From a checkpoint of a small multi-label image tagger.
Model: 0.973M parameters, 32-pixel images, arch densenet, norm batchnorm, activation silu, depths [9, 18, 9].
Rows from block 11, named by matrix and row number. Rows with one number belong to one channel. Each number is 128 + 32 x the weight over its row's rms, rounded and kept within 0 to 255. All counts start at 0. Numbers have three digits each. After the name is the row's rms in percent of the matrix's.
# conv1: bottleneck pointwise conv (model.blocks.12.conv1.weight, 64x128x1x1), inputs 0-127
# conv2: growth 3x3 conv (model.blocks.12.conv2.weight, 16x64x3x3, transposed), outputs 0-15, a 3x3 kernel for each
conv1.3 105:139126104121125112118121176092133101116095118152150105162145175094070113073107125147126062109158129111101098132118099123116087108133129162111102107142164070111146140117111108098121090079128075166129121131155101182128090067110092076136102137133152136139063157155087137150096123120118108134218125192104127143092089103095105152066115218117089161089074108146086112123084099134166221155175
conv1.4 106:099130163175125085182148094143120137113171117129105112146130140140104103107182101169156094139148129153095127108090135088171133099129048174163162112151117162153173182138123132110202107125131161134156114087098163093095131105087092119104115123129131096136150073128063155095115103172158159127156077106097233165132093124139108144104138082202155104132082185106163119125176177140194131139160
conv1.5 093:100105156108175069161127169103068123119125108178081160120159153113120117137098203104159119119144099181097129133159113068086132109132148110113088146163113110107190160126144193134120182095141153063104157132130129115149099119126143120095170096126047160121129067148144084118129079138117166145137075158196152119140053083109175115120154110158136109085142117198126117141148133166105064122078
conv1.6 095:126069113093061072123157057121188062155103147112069097146081107085114099090089192119131116169111098147169139191101108150122137108077106115091176092104142103127103108096123129114143130071121109133173132145203101093072092111082130138135106127195132098111135165078145134208145138134125137162111158127142141112183167181108178151078128149178125137117114113122125119100120174117130134120100
conv1.7 096:136149113169147107108159093094081110136111160130120102142093150072111172139139063137168118201113121166112177149091157178085138074162109128139092104073146090116108109142118124105146128126132155084080131158158133100154102160154126142107149170150065079117108115153090215238107120153140172092112142170082084140125130168118186086137132130106091145131191134105132154175144167092106111161104
conv1.8 097:106128140134122139089109151110065106171120066153125170137130116105142141105091086085104154139127142168113130173154105125146090168081102136113110162099136150154112147131125070145171128178117137133079165106119255125090133136162142175090117060117119157152180149139104109176131144124079182160118130072084144132073139109139125091113139153157187098147135104112117152209087133165115112090088
conv1.9 095:150104128056122118142145121128092101120140132137196090103143108161109108146141126074165187114115127165145120103120153116142136129127113157176144105160113136069108140096109123140136124160149141121116144110139095088132141162150117111134074158145186133110112155109170164102144145085103165107137090111131120067063112101170026046153156070149095103122085169094166068093146050134160178157052
conv1.10 092:084152114125095143109120085112154117123134125165070105107119115120087087107105119140112155140076099168147124194115169134149140126102162189119139106151177081144100106095110119137081118113057162101107166132088150115123140149096150091118125119128118152147112127139104124145121135086089127133102073110050135131218132089074070158130143110092106028142097132127120206105220100089122090119075
conv1.11 103:096144150151178098190147137135118118110120184111147054183088152142111061088135082125090146179125125118130151108191116118132088117125210132156099078179169110144081111109129113129125150137104109153101158120177129122088096128155082104097113110089082094174101207135092115164168217119166191121126146152153140085109127141101153104113122094143106145090126077179093098098101123163155130095126
conv1.12 105:140170141087166097076131117098160101129116150151086127158096134104144137125091152112123107145123125145128157106137090120148141096115160151104162135135157124127175154064116140112164149116107074118151148176092089120165112176124151126122196133163115121110158114157154184133152085138109144151142171138117109087080099172106202167093129161103056093106140101171115086155171030128126136000129
conv1.13 099:177102089064183129162131059100150123107124127153152102133107093123132091104131086130179122089163153089104151108118127168127172137137111131174151048115119128158150101128154148071093111139100135062128146120107083102157088144117134134124181129132133147102155121152161159137075107104051094105061141153087080097069075147108140181163164173156110074112153178138120127077156117064137137170163
conv1.14 100:165157148127176168143113101122154159155109202116070110199170159134172186098112131098154154096131098120123116097193130141152098139112105114133175099091138098221147115129107119088137085118125111108136114185078133077128120134124120111096137119186117147130133124131087062148209133133130136109134101168122178095188103065126139118146113088135017139159165112120150109132149150161084091137135
conv1.15 094:124076151113107129109096117160130094149179093125071107160124131076165132081144121235128071132142097099138116171161104126138134123140150104100191142118112163135118071177126095109141106112139151094201162156089165118156097115088141147118145100153095133141101110091102090093106110154120092102161134131225152146166117063102136102091124081135127076109087163067107202109137113158165101157127
conv1.16 099:081124077122120157130114121128152111120116133128109139099136089115091136150153125070137153082125086121098132173077120112155139183183143096080126122120108130164037128100123091131128095085127094121135112170109089099082158102168120152085133107092143161153116112089122165152118153085136116106129179145167064080164133218167114117135145112125129130139148173071208163182148171134182093094216
conv1.17 103:163091085112155161150123153135119125117147183125096119078129139118137068123161134110199125112128123101138116136163087112141115146127171047141088129161146126114118147177135086123143209122105145167082196135088119122103139205112112132165205105183157139131104121164160159113123207145134114094083125207090150103136132149115156045147096109131095094133122143146111139184166164105094177139107
conv1.18 100:072138099064089091104105152161178189125118108168108147166094109162157130224149089138127119103120087123138171090153136115139132160117174136151170127119137173122082140139109118144164101146156136167072141086107104132158125120132077123195090123041152126072129110077125124080141125117071117141092137153103145127085131104180066107091173086180149147151165093149160093157086165131111167102111
conv1.19 095:119094156103121107104173156105107144092090112120071137123104153115086087097079137132084108088164214129159120115142084135122127115134077143085150084087119115173114099108144121137194092127103108137076116131149070139123116202120137054172123138138121116092092090201117118118084111162184112128092183091160086162132106078121156100143139096081081101103087102153127090137157166191115137138069
conv1.20 095:138103164126118137114147157138094088129122134133177083129124184136098133097121060118201128171107141122091062097128107180109123152082115117119133126137155108163124118108112106095130120095112137142152111118078099186220080090087107174133125123193132114083154142100118088087137117161119130202124121136088102092091140172140175121123178084113157156182105062207077145175086129130178131105147
conv1.21 101:103108112187140143235110198138173093136125164132181111120153118106123101136117111156113120122140116162107154118120142149142168155176171140132088093121151134143084099123167103127079054149110083130100114120188091163137050148150114117116146138188107178154117209119101110132185177102083130183119117088165053133108142140143136133130105152088155142158067141146105123118092170164118105171105
conv1.22 102:152147184104113138073137125113090110114088135131156101093145137126146153109229125065170109117121151102143193067179100144129146130125129157150137133085130142107121162086136119124114133169142097213075120123109142181168099116149143127188106101129108120066151097078175118125107138133151098145095140093181130113128132137176056162133048072101103114113056097175119116143115090167098108138088
conv1.23 100:145125093182104132145098149134122113115121132137117178150122135105092084088101134135101075130120086117093148162078150145121142126047114102111117106143172131110120122156143131064109107113089102120144105110075030129054107142131108112136087148103170078188121152106153071140128170099121124132185090117073083085097138079114126224078131080203152127096114155131132089111156098090107147108101
conv1.24 101:111133089140091117109186099118139148144146140113170177150164173127133094098136128112091108121139168164106147082106132104132136096091109134126096145119158123122121178151118172072084083096124152127113129115104111162123102150148075137106154099082154107057134114154151207092096141123140153083128084099132207103128069143158160124169184213125066091105077099156076147095144109094079136052166
conv1.25 102:084146196083147095084159129073152065114081109114124098142087143084092171116136107176127093091164110104098144090089086121118144121127179090145124155095140101111098160124153107139135114132152109092113105116139089171161127156094074178055128133211125147130093115130096144103127136117094125106084118094110098151203096139171111091167077110091129105091104136128140124139109071168065090064178
conv1.26 096:174129112219091145196051157128137158124138119100198130117115162098151139118107184082130137097138133099095132146114066111103088127116105140172124105124142194130176152139132130156142114131111113094197149103175105118133084150123168155137074070134159152222114180167146138112152211128089139122164092122187140138105142108115073115128124158096110110100093099127099123153133111157170092093146
conv1.27 097:140125144107123189089145127138163162118108176168097191123127133095124106128134123088162101134119109100125117147197136113109147135142131102155063178148087127151125166190172120150073132150119098198131122136163136116126143078084139123094160096084108057195141116115143150130210130083073100103094095146138195123105115163090115223109071095138104143104185107099142121121096102074126147146109
conv1.28 111:129203098193149125113112138119122108120138101147176102109105153156152106080144132141115149152106112177122070141160125118106119113166160161145131138140134104082140075146088072175149088099101113120087133122235129094148150075123129096072106053115119132157139189135145147156165166100115043148185113132108074141135113121143090084134114141081156154139130096109108152169127099110144170044176
conv1.29 102:100158218090129174136151104106147133131107137109130232107147088176108084132126112154110143128128180071138140159124088144162109054112082098111147140078153143140113155093089087120159136118095186101140158118173083159108155156154125101118110109097153111111121127134086147078099131121138192146105092119121108106104153103038118130105098136140107082103147102121093063157114235110132108121109
conv1.30 090:130141143118158111133173164146128165135147144122165092134112166127127083106102147089106159148120104137150114101164198153159143173107149138136117079121149098124164235147128188084135117185151107163115170111123156124160192136101105132107103112103072119129128057134126086127131111119109192099096082106118144050167110101144188154127127190083168108177110120086128135140109113126096196202081
conv1.31 098:132151147110102171132138150130100112129105156118133100125118113098095177176100181115110117124118124133119162168176146133126115159118135128161080152121085155102174113116136147123102120110140121154211114125136098155111161096077139163135086068132115099118157149078128169115159157117144176121126092068019099137066026125157111160113118042090138152127178061181082117174147122135112122145174
conv1.32 100:118096126094138112122132156114090132117083187140118137129130107101081136187149200111119104097117123120133106098119116063125125118208112113162066159099089107141090133113181173117065091211146083166106135115146139097150116147137109118134085161102142105098122142179168110108202150117082172135111075127114157121197150158166095153139138171129110094144092116089143124127070091125074147213101
conv1.33 102:159118100069121160086140134146071109098091132129104143123079106150135097126136152132106154133113124144149144093198126129112153158134132108162087140098122155125122121138125127125126164202108174113091180143176116075161174118128116130173141190110090116062069134099155147127089079151095144106110129149077147128073138142163058095127095152094147210154139222061086131144113087129146182081101
conv1.34 106:103094138128140144130173137150107088122147063116116156139113092137158196132115131104105110124126123062079118142083154058117112163098157099108116144153093154155130101107102135184111141087108153108139206130164106160139139198131127125158168201115145110123093089168199134146106142114118149169147159095139119155098102053100083160103126055187181145095117117082138100073145106153127209144130
conv1.35 099:131132091043116133131147143169098095060126135130082159096124121097156110176128129129129091130117146154098149090107114100096107155116087091138164171176099106168071117120125155129160173126093101171128146064186073106125103187098105177118131098080162103142094102122074112097137153111149114132117162147106103111102125199079097086175123082161184169169144082082107141170091082112096072131108
conv1.36 099:107090125070066108046132075137120065090126131173210143113133119126094080090079112177180082109144149108146205148102127165087114140096147169136171177168122100152116121137103122145121109098133115133130124133131112150124104091069113136125125066136167147078137125100163156136134127142109127131093111143072093124145178122192177143157147143200160102124092143133145156155148190123115080196127
conv1.37 100:139136130096132121084091140171072112168135142154118128111160116126127164135136101092151092086160179056142151137046133108135140122087111158112119167105104149091092108132085108116140113085158120143155129139169126151175109122149117120151122116108145082116109137126141141101147120118154139126164145170049166223139171166094118151121129077090085145063100152100184117093158096094061080103239
conv1.38 098:127090167083077152129124125097141117153111113130123101106126175075133123139106151145144134110104091089090118137165141110128133182119105109114167140095111081140158116143104124074106161101136124056128164090114169091087157200101155197113152122123080149108111085116115145160104146132129077120071105125172097076103050232175170117174143095139107156125089094103170093103075158124152097091179
conv1.39 099:135131136148082117165138125111112118142105120149102109128105127119117110117149160097190144178106141100109145085078140088131177095118128095068112077196128120141164158187121132165146144115154125181116186072099096109093114096107143119140119147107123132148133145098143150126130166152105142098109063044087072073144101169140112133142103104132068082138195072152094096071182135137214102152066
conv1.40 100:161100085133138163179065209123157142106090183124106073099144131171154095139138111128129146115111111117141110117130136122138189104158103095142146127150139084121138121118145141078141115141130134097136132122146124148096166133109203112133108104112087111108123112089140117132126105113139127177128142117113171098084206121087139123114121153080157140065135082237112104170106190193050120218086
conv1.41 101:103168088152132160141145121100130142093102049120208154087110188071142204099135161092097112076134090157141136159127166121147116198100120155125085122137119124081134099101160130116110156124131119170156183138165145178162131105108100156137140138134154110108146119107099147183089129140045070150130127107038137096141098147073180067143164144132114129076123132173160173082111108138130122143147
conv1.42 091:093102133088090159158061137109208077080164126222103151122107119138108170102180100119169110176087106162154082139120092119131108106124129134098097154139185107170113089143113103117166158070125152127107107137091126104112123129148143113154101100148126141098160099165136151100110114125128133136128106173203156124170108097166109098158077063116156139112091149200090149105090103122026153143115
conv1.43 098:103129119117120133103108113149154089114121119108217107098134116197119110112215099102189127176110135173111142127104109171088087165193124143088102097111111106090155089162148194136146101158167127145084142148159136180186124106130045101145149122177092119075125170113153130108130083147150129179127157098088109050098136136121119133098191115147171106143137087127128122174091173083120128108094
conv1.44 106:143148079093146078082151090109098148125104110092109151146148085126099133139184135185129155106088140163121146089125135208133141165113117102118142106094125087123119097139101134142118128144142100141141096125126111110130129090118078153136081082102122115110146156172145162137117094112108071077088103145116171221182202078100150133150169166170113086082098160126067187139191211132121173142162
conv1.45 098:135153139159136167141120172120140135114150140109133127152169087108149111150078145079181118127124088151097066115068185107163120111133131146147059118092138105073190142100110165153148122080131071091121152169090114129184179081110129115109112209111194165071123130149156107116135123132117127111143177157162157161171094121093146119126125178132159151119121117117143082131189102096060061155058
conv1.46 106:126100108169077162093122119109101140135118128120118069080123137113109098123083144090064141070121060174092176123061111109117154135088104115105119182110142105137148150140081123093167129109085104078095086079143185098121134088109132126112085158147112103135098134099193098089114078103165094136120094076099197107120172123155077137141122143087101118195105121076117146098158125065061147114111
conv1.47 094:153080101111133110092106128136081087166119167143123134111124183123096107081150126129199154190109124129112173164116185140094119151122131185138091129096130110148137146109112145089129124111153110201138146119111153086177185168150148111107210127149110089113179190177121143108147140161118100109153093103140103167119066094157130116142095119085181083114109116128136076219156192102065162112138
conv1.48 106:112091123144130105156185136146161172122121136075153114179127160092115115115119127103100127137148084137168096105095133123141119131103161132216149139144138144167106119116112094122159128161125176111098079151125109154142111112124081172114069132095134119122138120174086124142113115178124141073111169145142139160106126081181092092145172157076173169109097168112105114093077099252125165139242
conv1.49 100:120124101105111143151114173130142128124135189166192144083130131109133181111129119053156133107117121183136135119116121123135145135115129141130145107121113131117079163068098211189078068088160140134112122144167099140084154122148130129114154101123147081104115217152170099128200120163142168132105100101083148078143154102098133115102113085096079142107179131167083081116158116129019146145173
conv1.50 105:154119113137136108088161101111076160137086141183144123123137143100085119076098090158200082136135179192129145137116099082118128149136079168129108123109164103067141171150147158129106099145123135090134103110133136085105116127112121130137124126152109106127141143164140116094127067082140124155149177064136065196134116120132111072165116092137154110087123238120153070134095224157118103105068
conv1.51 097:066101121117106064172160101107155051129124082165222112153120100079129128094124150126163123124126139136168137116157123106106158095107123174120125156162179145112121167124146132153161108104149113108116128149137112122146088097135164133136206127145145100103133093146107111161073062078128174189129140088124087083119134114162108174204137062135071124164103149090105187083133090099132128145061
conv2.3 085:110107098146111163155127118087129119065099136114124074150142180102102196133109159110125114109115183105073096175159120085093158094107123117112116114080064134090064153090153178103116218175115095076101136144132103138194126130160128133179098122188112125164100158175080149144145099129093102091164161123132163152166104086109097092137140164156140167183157138179168153113155151122120129186167082191125116129127145111150142148172098098126075
conv2.4 110:181153158105090132109086081133130112089146108078113092088044103102113163193181115144138099179144087149134119080093108128154135168136122132135060142127119120168168079076130136141109111127089138097087151124126152139141173148075163103103084161128183180122128125110083104155194120142180118094215156120144140193137131177083068110140156123105112101117074148139173136104120151086105106097108100124120148159141144096107141086104158076068171
conv2.5 107:146200219120120193101088127119153113092152116101160147088177190105121083161170117111107111135158059147159132145168150164139202127140156141107109105136130096070102155172072089147125051057072126173093122116076135102099164134131127136115157121075121139159135141165130145128150168206089121102110139146094110172104100153129100147136090118110147131111121209195135146140137158147139154091097140150141102145161128109150121104110140074098097
conv2.6 120:174158118153121117120117089133184150123172181198225172149177174148102113117081126109160145109116115184116162124098141097081166103089142165196216133184140054087121127127127167148121120145130128122089138079101103067094143119086130121108122116105097111100125160125111113123143148100110142089070090093144134121130106105128122090112156149127174119089116096067079078129147099186196167117096153125089129117082131135123106123156111163139070
conv2.7 113:142086145158114096191102081130168177090119092149134144228187171137142116145062088120119142135109101146146132138141087136107130155170122172171159191163099152159111088094155076126143119095132143123132145076134128113111109171090121114127155138094098104118124156112111134147105145164079120151092084079087077120137115158135153159146136126109128143121149168038060122087097134174161164129087150091127118104089120061073091096103093209154159
conv2.8 073:090165189097097159136113126131172115139138156110067134084145133156127113100149098127143146171121089224184117146131118154159173141112175128125096158131106137166123107129140136118195052087180134153116145128122143070105161190180156156104140045056130168130098100111140124162160116210149144183138144110168148128152154089104084128141103178161119117131164150139135177107129138099117156169162167085128138097127181154117154171122128175069107
conv2.9 090:139060041166154104123169132138181143151162149133164181134132109174175109107080105079096121065155187148115129193107146153102149204144096137140112131121157163172094212163133152126073081139104119097130105168190157140164083099102092113140096093123103101101081155090091129101142118155130166133145079102164160096125153108110159180161167136137106123173118083166157142163110152136099112151116105120128140097136148161186108187145141133177135
conv2.10 095:138152078158113142131101165127128093104115167088103123083124077157138083152137074121153130121117195114141123178139136133122137167147095164152171107134137064115117132125147118086092167166095100166141085184138071160166159144090170088098129129089128141099099158145110107155090087170131078136159147181187156158173095094161151078154164189151145117132158097107104156097134132104169139182101076215158072218119145138146098126163118099101105
conv2.11 100:129133110098146163138132109094125170071065156124123195101137179125149164134130090071066104173126071146168138142129140134106115151105197104097163077134139141117146153154096153137117091122094111119108166160045167111052097079100122112085151098095094117148144101173091129080132139170113077090146125027149103110161127097179148145115108079099149179101155093179146122142131113151152169145110108082149175070112102151115151097129140124158155
conv2.12 108:216176171109125166132092101134115121130123124152172189148173150126138129173125089070154157141147087161180156104121123108078149111161195156162149105138106091086083107134115106154143080130113143176129162126105164080093154155111110117114107112130128172141170155094124148095136146203076091166057129137144095121142138152081097129163111112163171076088147117083054059174119136196149144071095127118137130130102146087110137102132107118092078
conv2.13 073:103144097165100145154159100086170136127141150060081107117148136074183150161176144139138134123082160141104132094147173101097144160174138123130109156179106126084081024126175116128160168156103115147115155127091135156139196175132158123071094105114158120071172122161146130162086132198139140135139135139159076116182161122136098160139117140149156154148093102055095154124069154127108070106115152124113151106103122065080101097194151090137146
conv2.14 083:175158160092139088083134114144172115173121129179188145105070116158087111149106178132119127150121096131145126068087168089098111103165169127135171125127137093116106123132160136115171129042100119123142125181102138145092142108062114121134145128078097131133091113151075129104125131085088129082143130159160160209112164125105111096122161156144114104080170215134078090162140083188101077072106155099122100137128119176105127058165151163161145
conv2.15 109:116138103129124082143099103166176167133124108112139112084083102065102135115161130096064113140096121139139125096073060071128085055135095108164159130106134130109154156211149134181138143149119160133149103102153103165192142144138146110158198164159218192131156082077135077066176124083140129098165109088138161187143182165155151122109101105132152146110133181124112101133084096104117122088102111131137174163130149135170147118124128150095134
conv2.16 093:138086135177130154176167110078123150142115104130133125178109144094069180158175144102162086118105138140130180074125184063129145095135115125080124111096117144121125086128173113152144164146088137107126088131170145161106122162150160150092111055106207121098217087078186122138158154102136129127104100074143147111109123107122087115088115171106125185134109136144163142133169135158154127136148199092106206106115175170124118145121113200170089
conv2.17 094:080133142104088126113073111109097129112127110110139123125137129110151126153158177084065098096105048225210150093121175146109173060128191113113110178124128119123113121163134061138164066089131150165116171161089144138112120123134092099130119125097108097087085137198111161146095155162152158130141081133109132116080108150107154089128100114097107104056078128097096203152119112134148158163108083096127089104098137091106117112119085093108117
conv2.18 083:144088119148070128160145118150106119163118100144090102149115161114117150091137153096080094162151169137202144171128112164164074128065111096123139097108166150100152109130101077100149084081156091076170127133106096095129121144165120134194126106105117130132076101116130121139155143108140089127102148136138120062092071117079078162093075122086103115162148148183122134183108071111130155186232183102142114070125110127130088093135090130083077
conv2.19 079:138156173090076173134093135093076126103163120130155061115085136118152147167160081099099142166120130083143106166138118120152087171098133127142146132155107163104143065132141121167194136109167096173099114135148108124131187122138183107085169126067133068153096137170061122153089122091096146181115141189162100142115099073051064108143137167081091156073081119169153120112112144141097124169180158123096150160149146113076096118153132108112147
conv2.20 103:111147135141120154126144145186149113179084103141158127133173181136094088138077127115155132146146128097068079139142135113097146079102165122104152202129134198180149116132120068118132140098139098080164117069111104145147074109132118088125111139108127092078134119091207203104182114081090118109109072049133122159120119180083105218129120152108162146096120076076094102101108136161127126141150139077116123085102116074093108120097127136117113
conv2.21 107:097109176090144092145089134136173127137135174147155179127142216101111075101100088141101128094112087120152101130124171075149198090145154164148096118141110131112155098175142145142133114146104093110114143120080147071115162144089185104082197093051114060088135129143162152114116130120114131113111074112127088099159102090165167170122111087150154136093132184160170137077125155116165205152133182096149139109142152076095141097130154102160175
conv2.22 098:117080109155152093122165158145072088121150088147182190138167077133129129105090075103080080156125109155128132115063055187115095160119131056075102091102160121103099159116079146115118086110173102065118092094115152151155112089127112134130145150150112118157132154139091104092114136128144128123097132146176113070116113143083154142079139124099161162121145090167176179144171128101118101177182175136128151141090096198144103189132100183167126
conv2.23 083:117118094101114113097111119133107067057076079085065108152094138153104152148163135148133180098139174105097151184189112122145135126135154068129119088143156098076086185114122172135102116137104104135123102070073087063099147149185158136159142102133153128086132120083158109126132169183105131147102174175128078140143144082129092062121097138160116125141080133151145133126108107056110124140145153203165127177133106116092153068106101105067142
conv2.24 091:149073100158155160169140150117094120151160192141139109081090121100124139125123088128197233151166170103090091159152139190100101211178139127121109113121089172130164096078098164108106121148121113138157060130200119131124094128114080093082097066105140147146102131120086086114137120117166089118106111107096069117114128133104170161115105137185090086137116104150129150102119078133160103158125088125139146154173115106139083135179135109064098
conv2.25 087:098092122158151104133142141067036076091053128107080152157150124129099115113094099121072113135114075140115119146124088112142149091124109098071124107103105071113108129150130112138168097158162095121091166135149130172158159143132127161146179120150192110112102119102135141098106160120173146092106107117126188154147130170078120149165151158139115115107093155157120116109103117128157159148220209164199221120123138103088111144158073183153126
conv2.26 102:141109094099130143120117135146101141096065087117064089097123145083135186117190154115109123173164114155156112116126096098140156117091132142105115079112142126147157197164058151108059099106073192142108133095111118147141128089059094080100183095113180156086153119127144080078108116122150104072122121101105114131163165154148124140086080149059169169062135138183152107129121115095155157098116107113104116106100098162146151108138163082147201
conv2.27 116:148104131139088119116109102099131173092081142156183166155115094177122134115129117082084106115110103180187174080101189143095105148116115123129200110118138090086100186141083152147106118079088150152141177173062130061088147106133108145142122156156053061088092133138149128125092156182104136124119139107076081139093109159123117116068101078176162130060161152170132102149144134124167114107128109106118122089108116128146143122100107190166071
conv2.28 089:103098094151158105146112128163108140090055078068084134063147090129147126095120090124083087192141104213147098094130124125113092089144153082074136081125121091137106107089094118110125070126163155093103140102120106152150109151132107089105139079118125130103125113136108149147157085136123088158127124121140110125185100069187147077155111145128176178071173122139147147124124093091163112132116161133140109152092073198207129116128127095175206
conv2.29 078:146126129114155114065071095159135170168155121113101081153086112143110090128068086169215210090160108120106069131141122150145146135129166142129141149173151118169154034079117099136107092108138084131130160166094117141113125145177116153105170108092075134167083170124146084144093105131143120146135150178083092114084118144121115141156099156115119100124107144144146096176124111143178155113155074166161116230177153106094135086137139091113115
conv2.30 109:134122194099121179127125118071102152116118160136149168169090103153147091137173144114082136108150134102115109120124209112123150163152102107059152113105145084134098214094095144127106128097109111159146138201068165116078102136077110113082135148133074079110092178120162102112098127210099142152101138136097149151132133181093140167081108141159138149109103078242158157173088132114113142125113124126122142091090135151119119110132123154150063
conv2.31 095:152092109180143108118173103126122150144140112137165151139105155123150110131107093073120123124137139151124123093132134097134130119105148170111096137086125148119099127179146143111124141085109188169109219144064182162143114119174125111162136143163145131168191158112169145103144195175153144145071143102060115172061122208055118178144084111138187116113194132081112082159102118114162120091158108079136177086127103161127137165075090164104100
conv2.32 121:077100120105110099134117129111096145094155136148182165124076084098130085122152116093092158080160187125123122105127125108101110137130100100128191110112163066065100180143129189170131151135155099152171145213098149106081083112136122137128106132098084119117114137116133158071124134155081143174068092104108094092110140190097129217067071080163144128112161141171110111164159117167141112163129124087113123074120116174118136172135121187179125
conv2.33 078:158107112152113127171132150096090090077136138104094107189198127148130129103151206108153163096121092100104131083141086144106065169131063137112162106181108164109106114094088091087133103088123103103127126156135133142130108167149066176172073164186096083119098130084145157106119092132114112094122130116133151068105138132148122107085144128133070123104076129152164110175117117162118092232178136111118127144163182078074134122117108159176157
conv2.34 117:152103092189140073174099084112141150112108172145100172154114167094158184113159173109139145099108120109125134148166154094115106135090104206207189186177124138111084171169156147128129099096131134165162192140148210156074130147108152107143167120089179157139115074122100104158156126119133111131058078104128135116148161117150113028149110102105105111153168168144122090108116143089102181119096114086137170137142142131100135115102139148110157
conv2.35 082:130151143126147158157137119130122097116080045135116088121128149075100128129073184122130168161110087159105095115151103109110145098108146102092156142122085133070132144137122134134159140096169160125093163111082196103063118129171062135191088081086097111124150120085129113160097120158161174111149131159120140097111144170053132156126077127051068134104143121138105151131105084099147083214169142158147126107129108076101111096080096069081119
conv2.36 107:142077094163124103101142108209155105177128110173174201186184105170107107093045123091118136106117125120132094174127131198100127142146148155169163145110100139130101106127121146122139161111132071105116133093149132125152122101061098144077136138124146075083146169103121076076152126114109117089126093100131129118138102163106108145082064090107147085123118135062089156131136133149124116083114196119104149081079081152160155177184136133099065
conv2.37 084:094141095153134146168125147155143097152121091137145114113101160105116198108174182146179183145114157171153139180157145145182069157124107098113118092145090138161161128184150126097099123140126074158130085156124150165126122168167106109189113178162244197123156143107169091098119100104100102100136133155083108135126124160145164145133076073100169091149162191168166135142157105148115095067095064164143142111145134133105106120149128160150168
conv2.38 111:176143154204162098167118058148168148116122120143161103143081121119122148182150175077087070175143105171128137062128143125112156097126138124084108143110157118113134083167190102107119162147110203129104151123162116165105106143133110104146104122122160158098182133124169166127183155124171141096109093050136135184134145173068079135096157151111128164081107103124142087141138095141109109114134153102152186105122153144106151204090123209102088
conv2.39 091:166159082074147163082071187082089099093128076106127158124106144179101166181127139094058060196135117182142088082116155135081156137124149089068137131116124114108151173130051122138068145146140158168091187141114146136125118142133122097138096119102137146143111127094096136110107163142092170075112146088080126082099150145124077093123118130103129119125078055108127164122130112199162156112166131089110146122072102146103087096131138096127158
conv2.40 132:076167185067101158103067137119107141114156138122127104100128159137155094188153102136121079117120081119142098120143112082132180100115207163078074141108145113138145105133126075144142078135152072154129165149100115102105166126068172086116175144129054062112117167144221202119093092158079084133147090097103145123097123145151139176117166122113107122104112106211110129133131120085132142157149149126136145089110093104109183089116132109131145
conv2.41 102:104096075178129070204170042151153155138104128140141130177163112118139154094103133113087095116106139156138135149114129087114133107170160218156113178115056161150093092135131141153114136079129112134146128103148151171136092163156127122139182128132142180130140144131132101099150148092162154087110110076142083092103114180103161187089121126086116126128203141064061148095136147116144188086119141128158175094078145167127155152098097126117070
conv2.42 087:088100154134099120134078074150169104151117123123145164129137138166143070134145136091086083116073069144125155163095142158109118139099104125140134146148143146149110122103161100156179114091147125071068079086086120120113128163135155150138166195177109081037100147136088165142099159201141073113083105118142174135146157080093124073140078067150127096103142128044113116121142086173100149141090077165160098137073142134149148121102149172149134
conv2.43 114:127095071195118095158120144179167118150123141101137141179124089148163091123078144074101099075137144130115129182151135164104134139145127167127132155150100163161107151142102160146092073096108142086163129102163171143156085106081108103110080117094134128062164169079161158124142199090162145105097110102147183187138108170112164194087085067130176106183183140106105162124112162127105165140150136083131131100137090172178105171152086148141099
conv2.44 106:120065065145113115164216120119084121152108160155152190149132136095094141107126134114156179156120144177103147177182140174155139186181125158132186108114185160153227160133157146085108085111083064085151082114186104162192098098110101106088122160126111149126113143137079130109136127136123106088176134104131134142129101137142174208114125127132125123118157181118103107133072091132120137115105125111100138133110161113127081178164093163099107
conv2.45 116:122152138105101154164140136110161175109128144128156123124117092139146126158136155099089137143142147114170114089194191122110171144109121101095115129110118136084104233200092147134080083067093084134131187160126174145139115101113136124144132085087093115131112146101136174122103142190109118163116165121120166153059130210048145180158147107175172101116119095212154116147123180104127186155141095117123111098126104175172108121168109151145111
conv2.46 099:136142193125150161111145161122152109107105126122103098116088090133095086159116102186149146179140127104146089124122121145158122143104096059072073096153135094151159054102093104091130142111110037097122092105156063104110082095110105115126172138123107129144102159149130145148096088136130149101188142188182132129140089114161144134194174162139131109087069095096135125140132113094123128177157149171162153234184146114109067121158116091139120
conv2.47 108:117194195082130127081088107152141156129148153129111149120134149109111085153106109070149125130097060172134118093110158143130178076168199185156094142150134122139174107142146097149141053091152147135147158107078102058088193148111169088082176106056146093119129125120158133159121145217111135150147102106100132143122097153155156164123126103116129087094185160100148199152106169146166162136095110111109160123164144124107127077121109089113111
conv2.48 100:142068118165111112156134138142149114109080123169118160098090111104129174104153148120108091143151129099112154100119121117166172173112157139131168130123077138113097157127146146112115156091064107092088141108119144133146139115092083129093047067090193147131173110159165159183219101103159099067052104075105157115137148131057059122134117096093189126093147139212195177110124100098113099131125130102136136102122151132090120127122119174113133
conv2.49 111:139093098149148097134113097108128128163168149158179196126144109102142071160125098068130177104172129086120129129162147119111162093135146140140112156134147110111141090137156133152142117080136062151163185160097135073136129148126121102109146109083114105049143173106182130091103182202111089129072072063089176166095129173128191212101132081160148114099173127167142122145153143157156132153134105134130089131116127159171167163156114154185086
conv2.50 086:097119117090145165076106150111087158134140185160122132132110062062148166069136177095109138111126073147067088147142171152160104194147084168163164143118079157105137128082131100140134116112164129161105155114183155179165156113077159127083179171108163146092118139086158105092147127099083121148078132148081085134093096133095147166102115129107139126167165069061084146110102103140204157116140112174123139131136168104106070150124095102148103
conv2.51 111:130140087143114074117147110153130130089123147130182201181159071138138145126127094094118142085140175116101154193106186150091133136131123186148136159129092103086067157158094128139110091063095113141105080156158167181176099126099087131129161081073181176093127175148089083126164186108126128138136151094152139148139176129082120141103094083136148128154110061115129204145166154160154086120112165136139145111149114134168094165142162064092138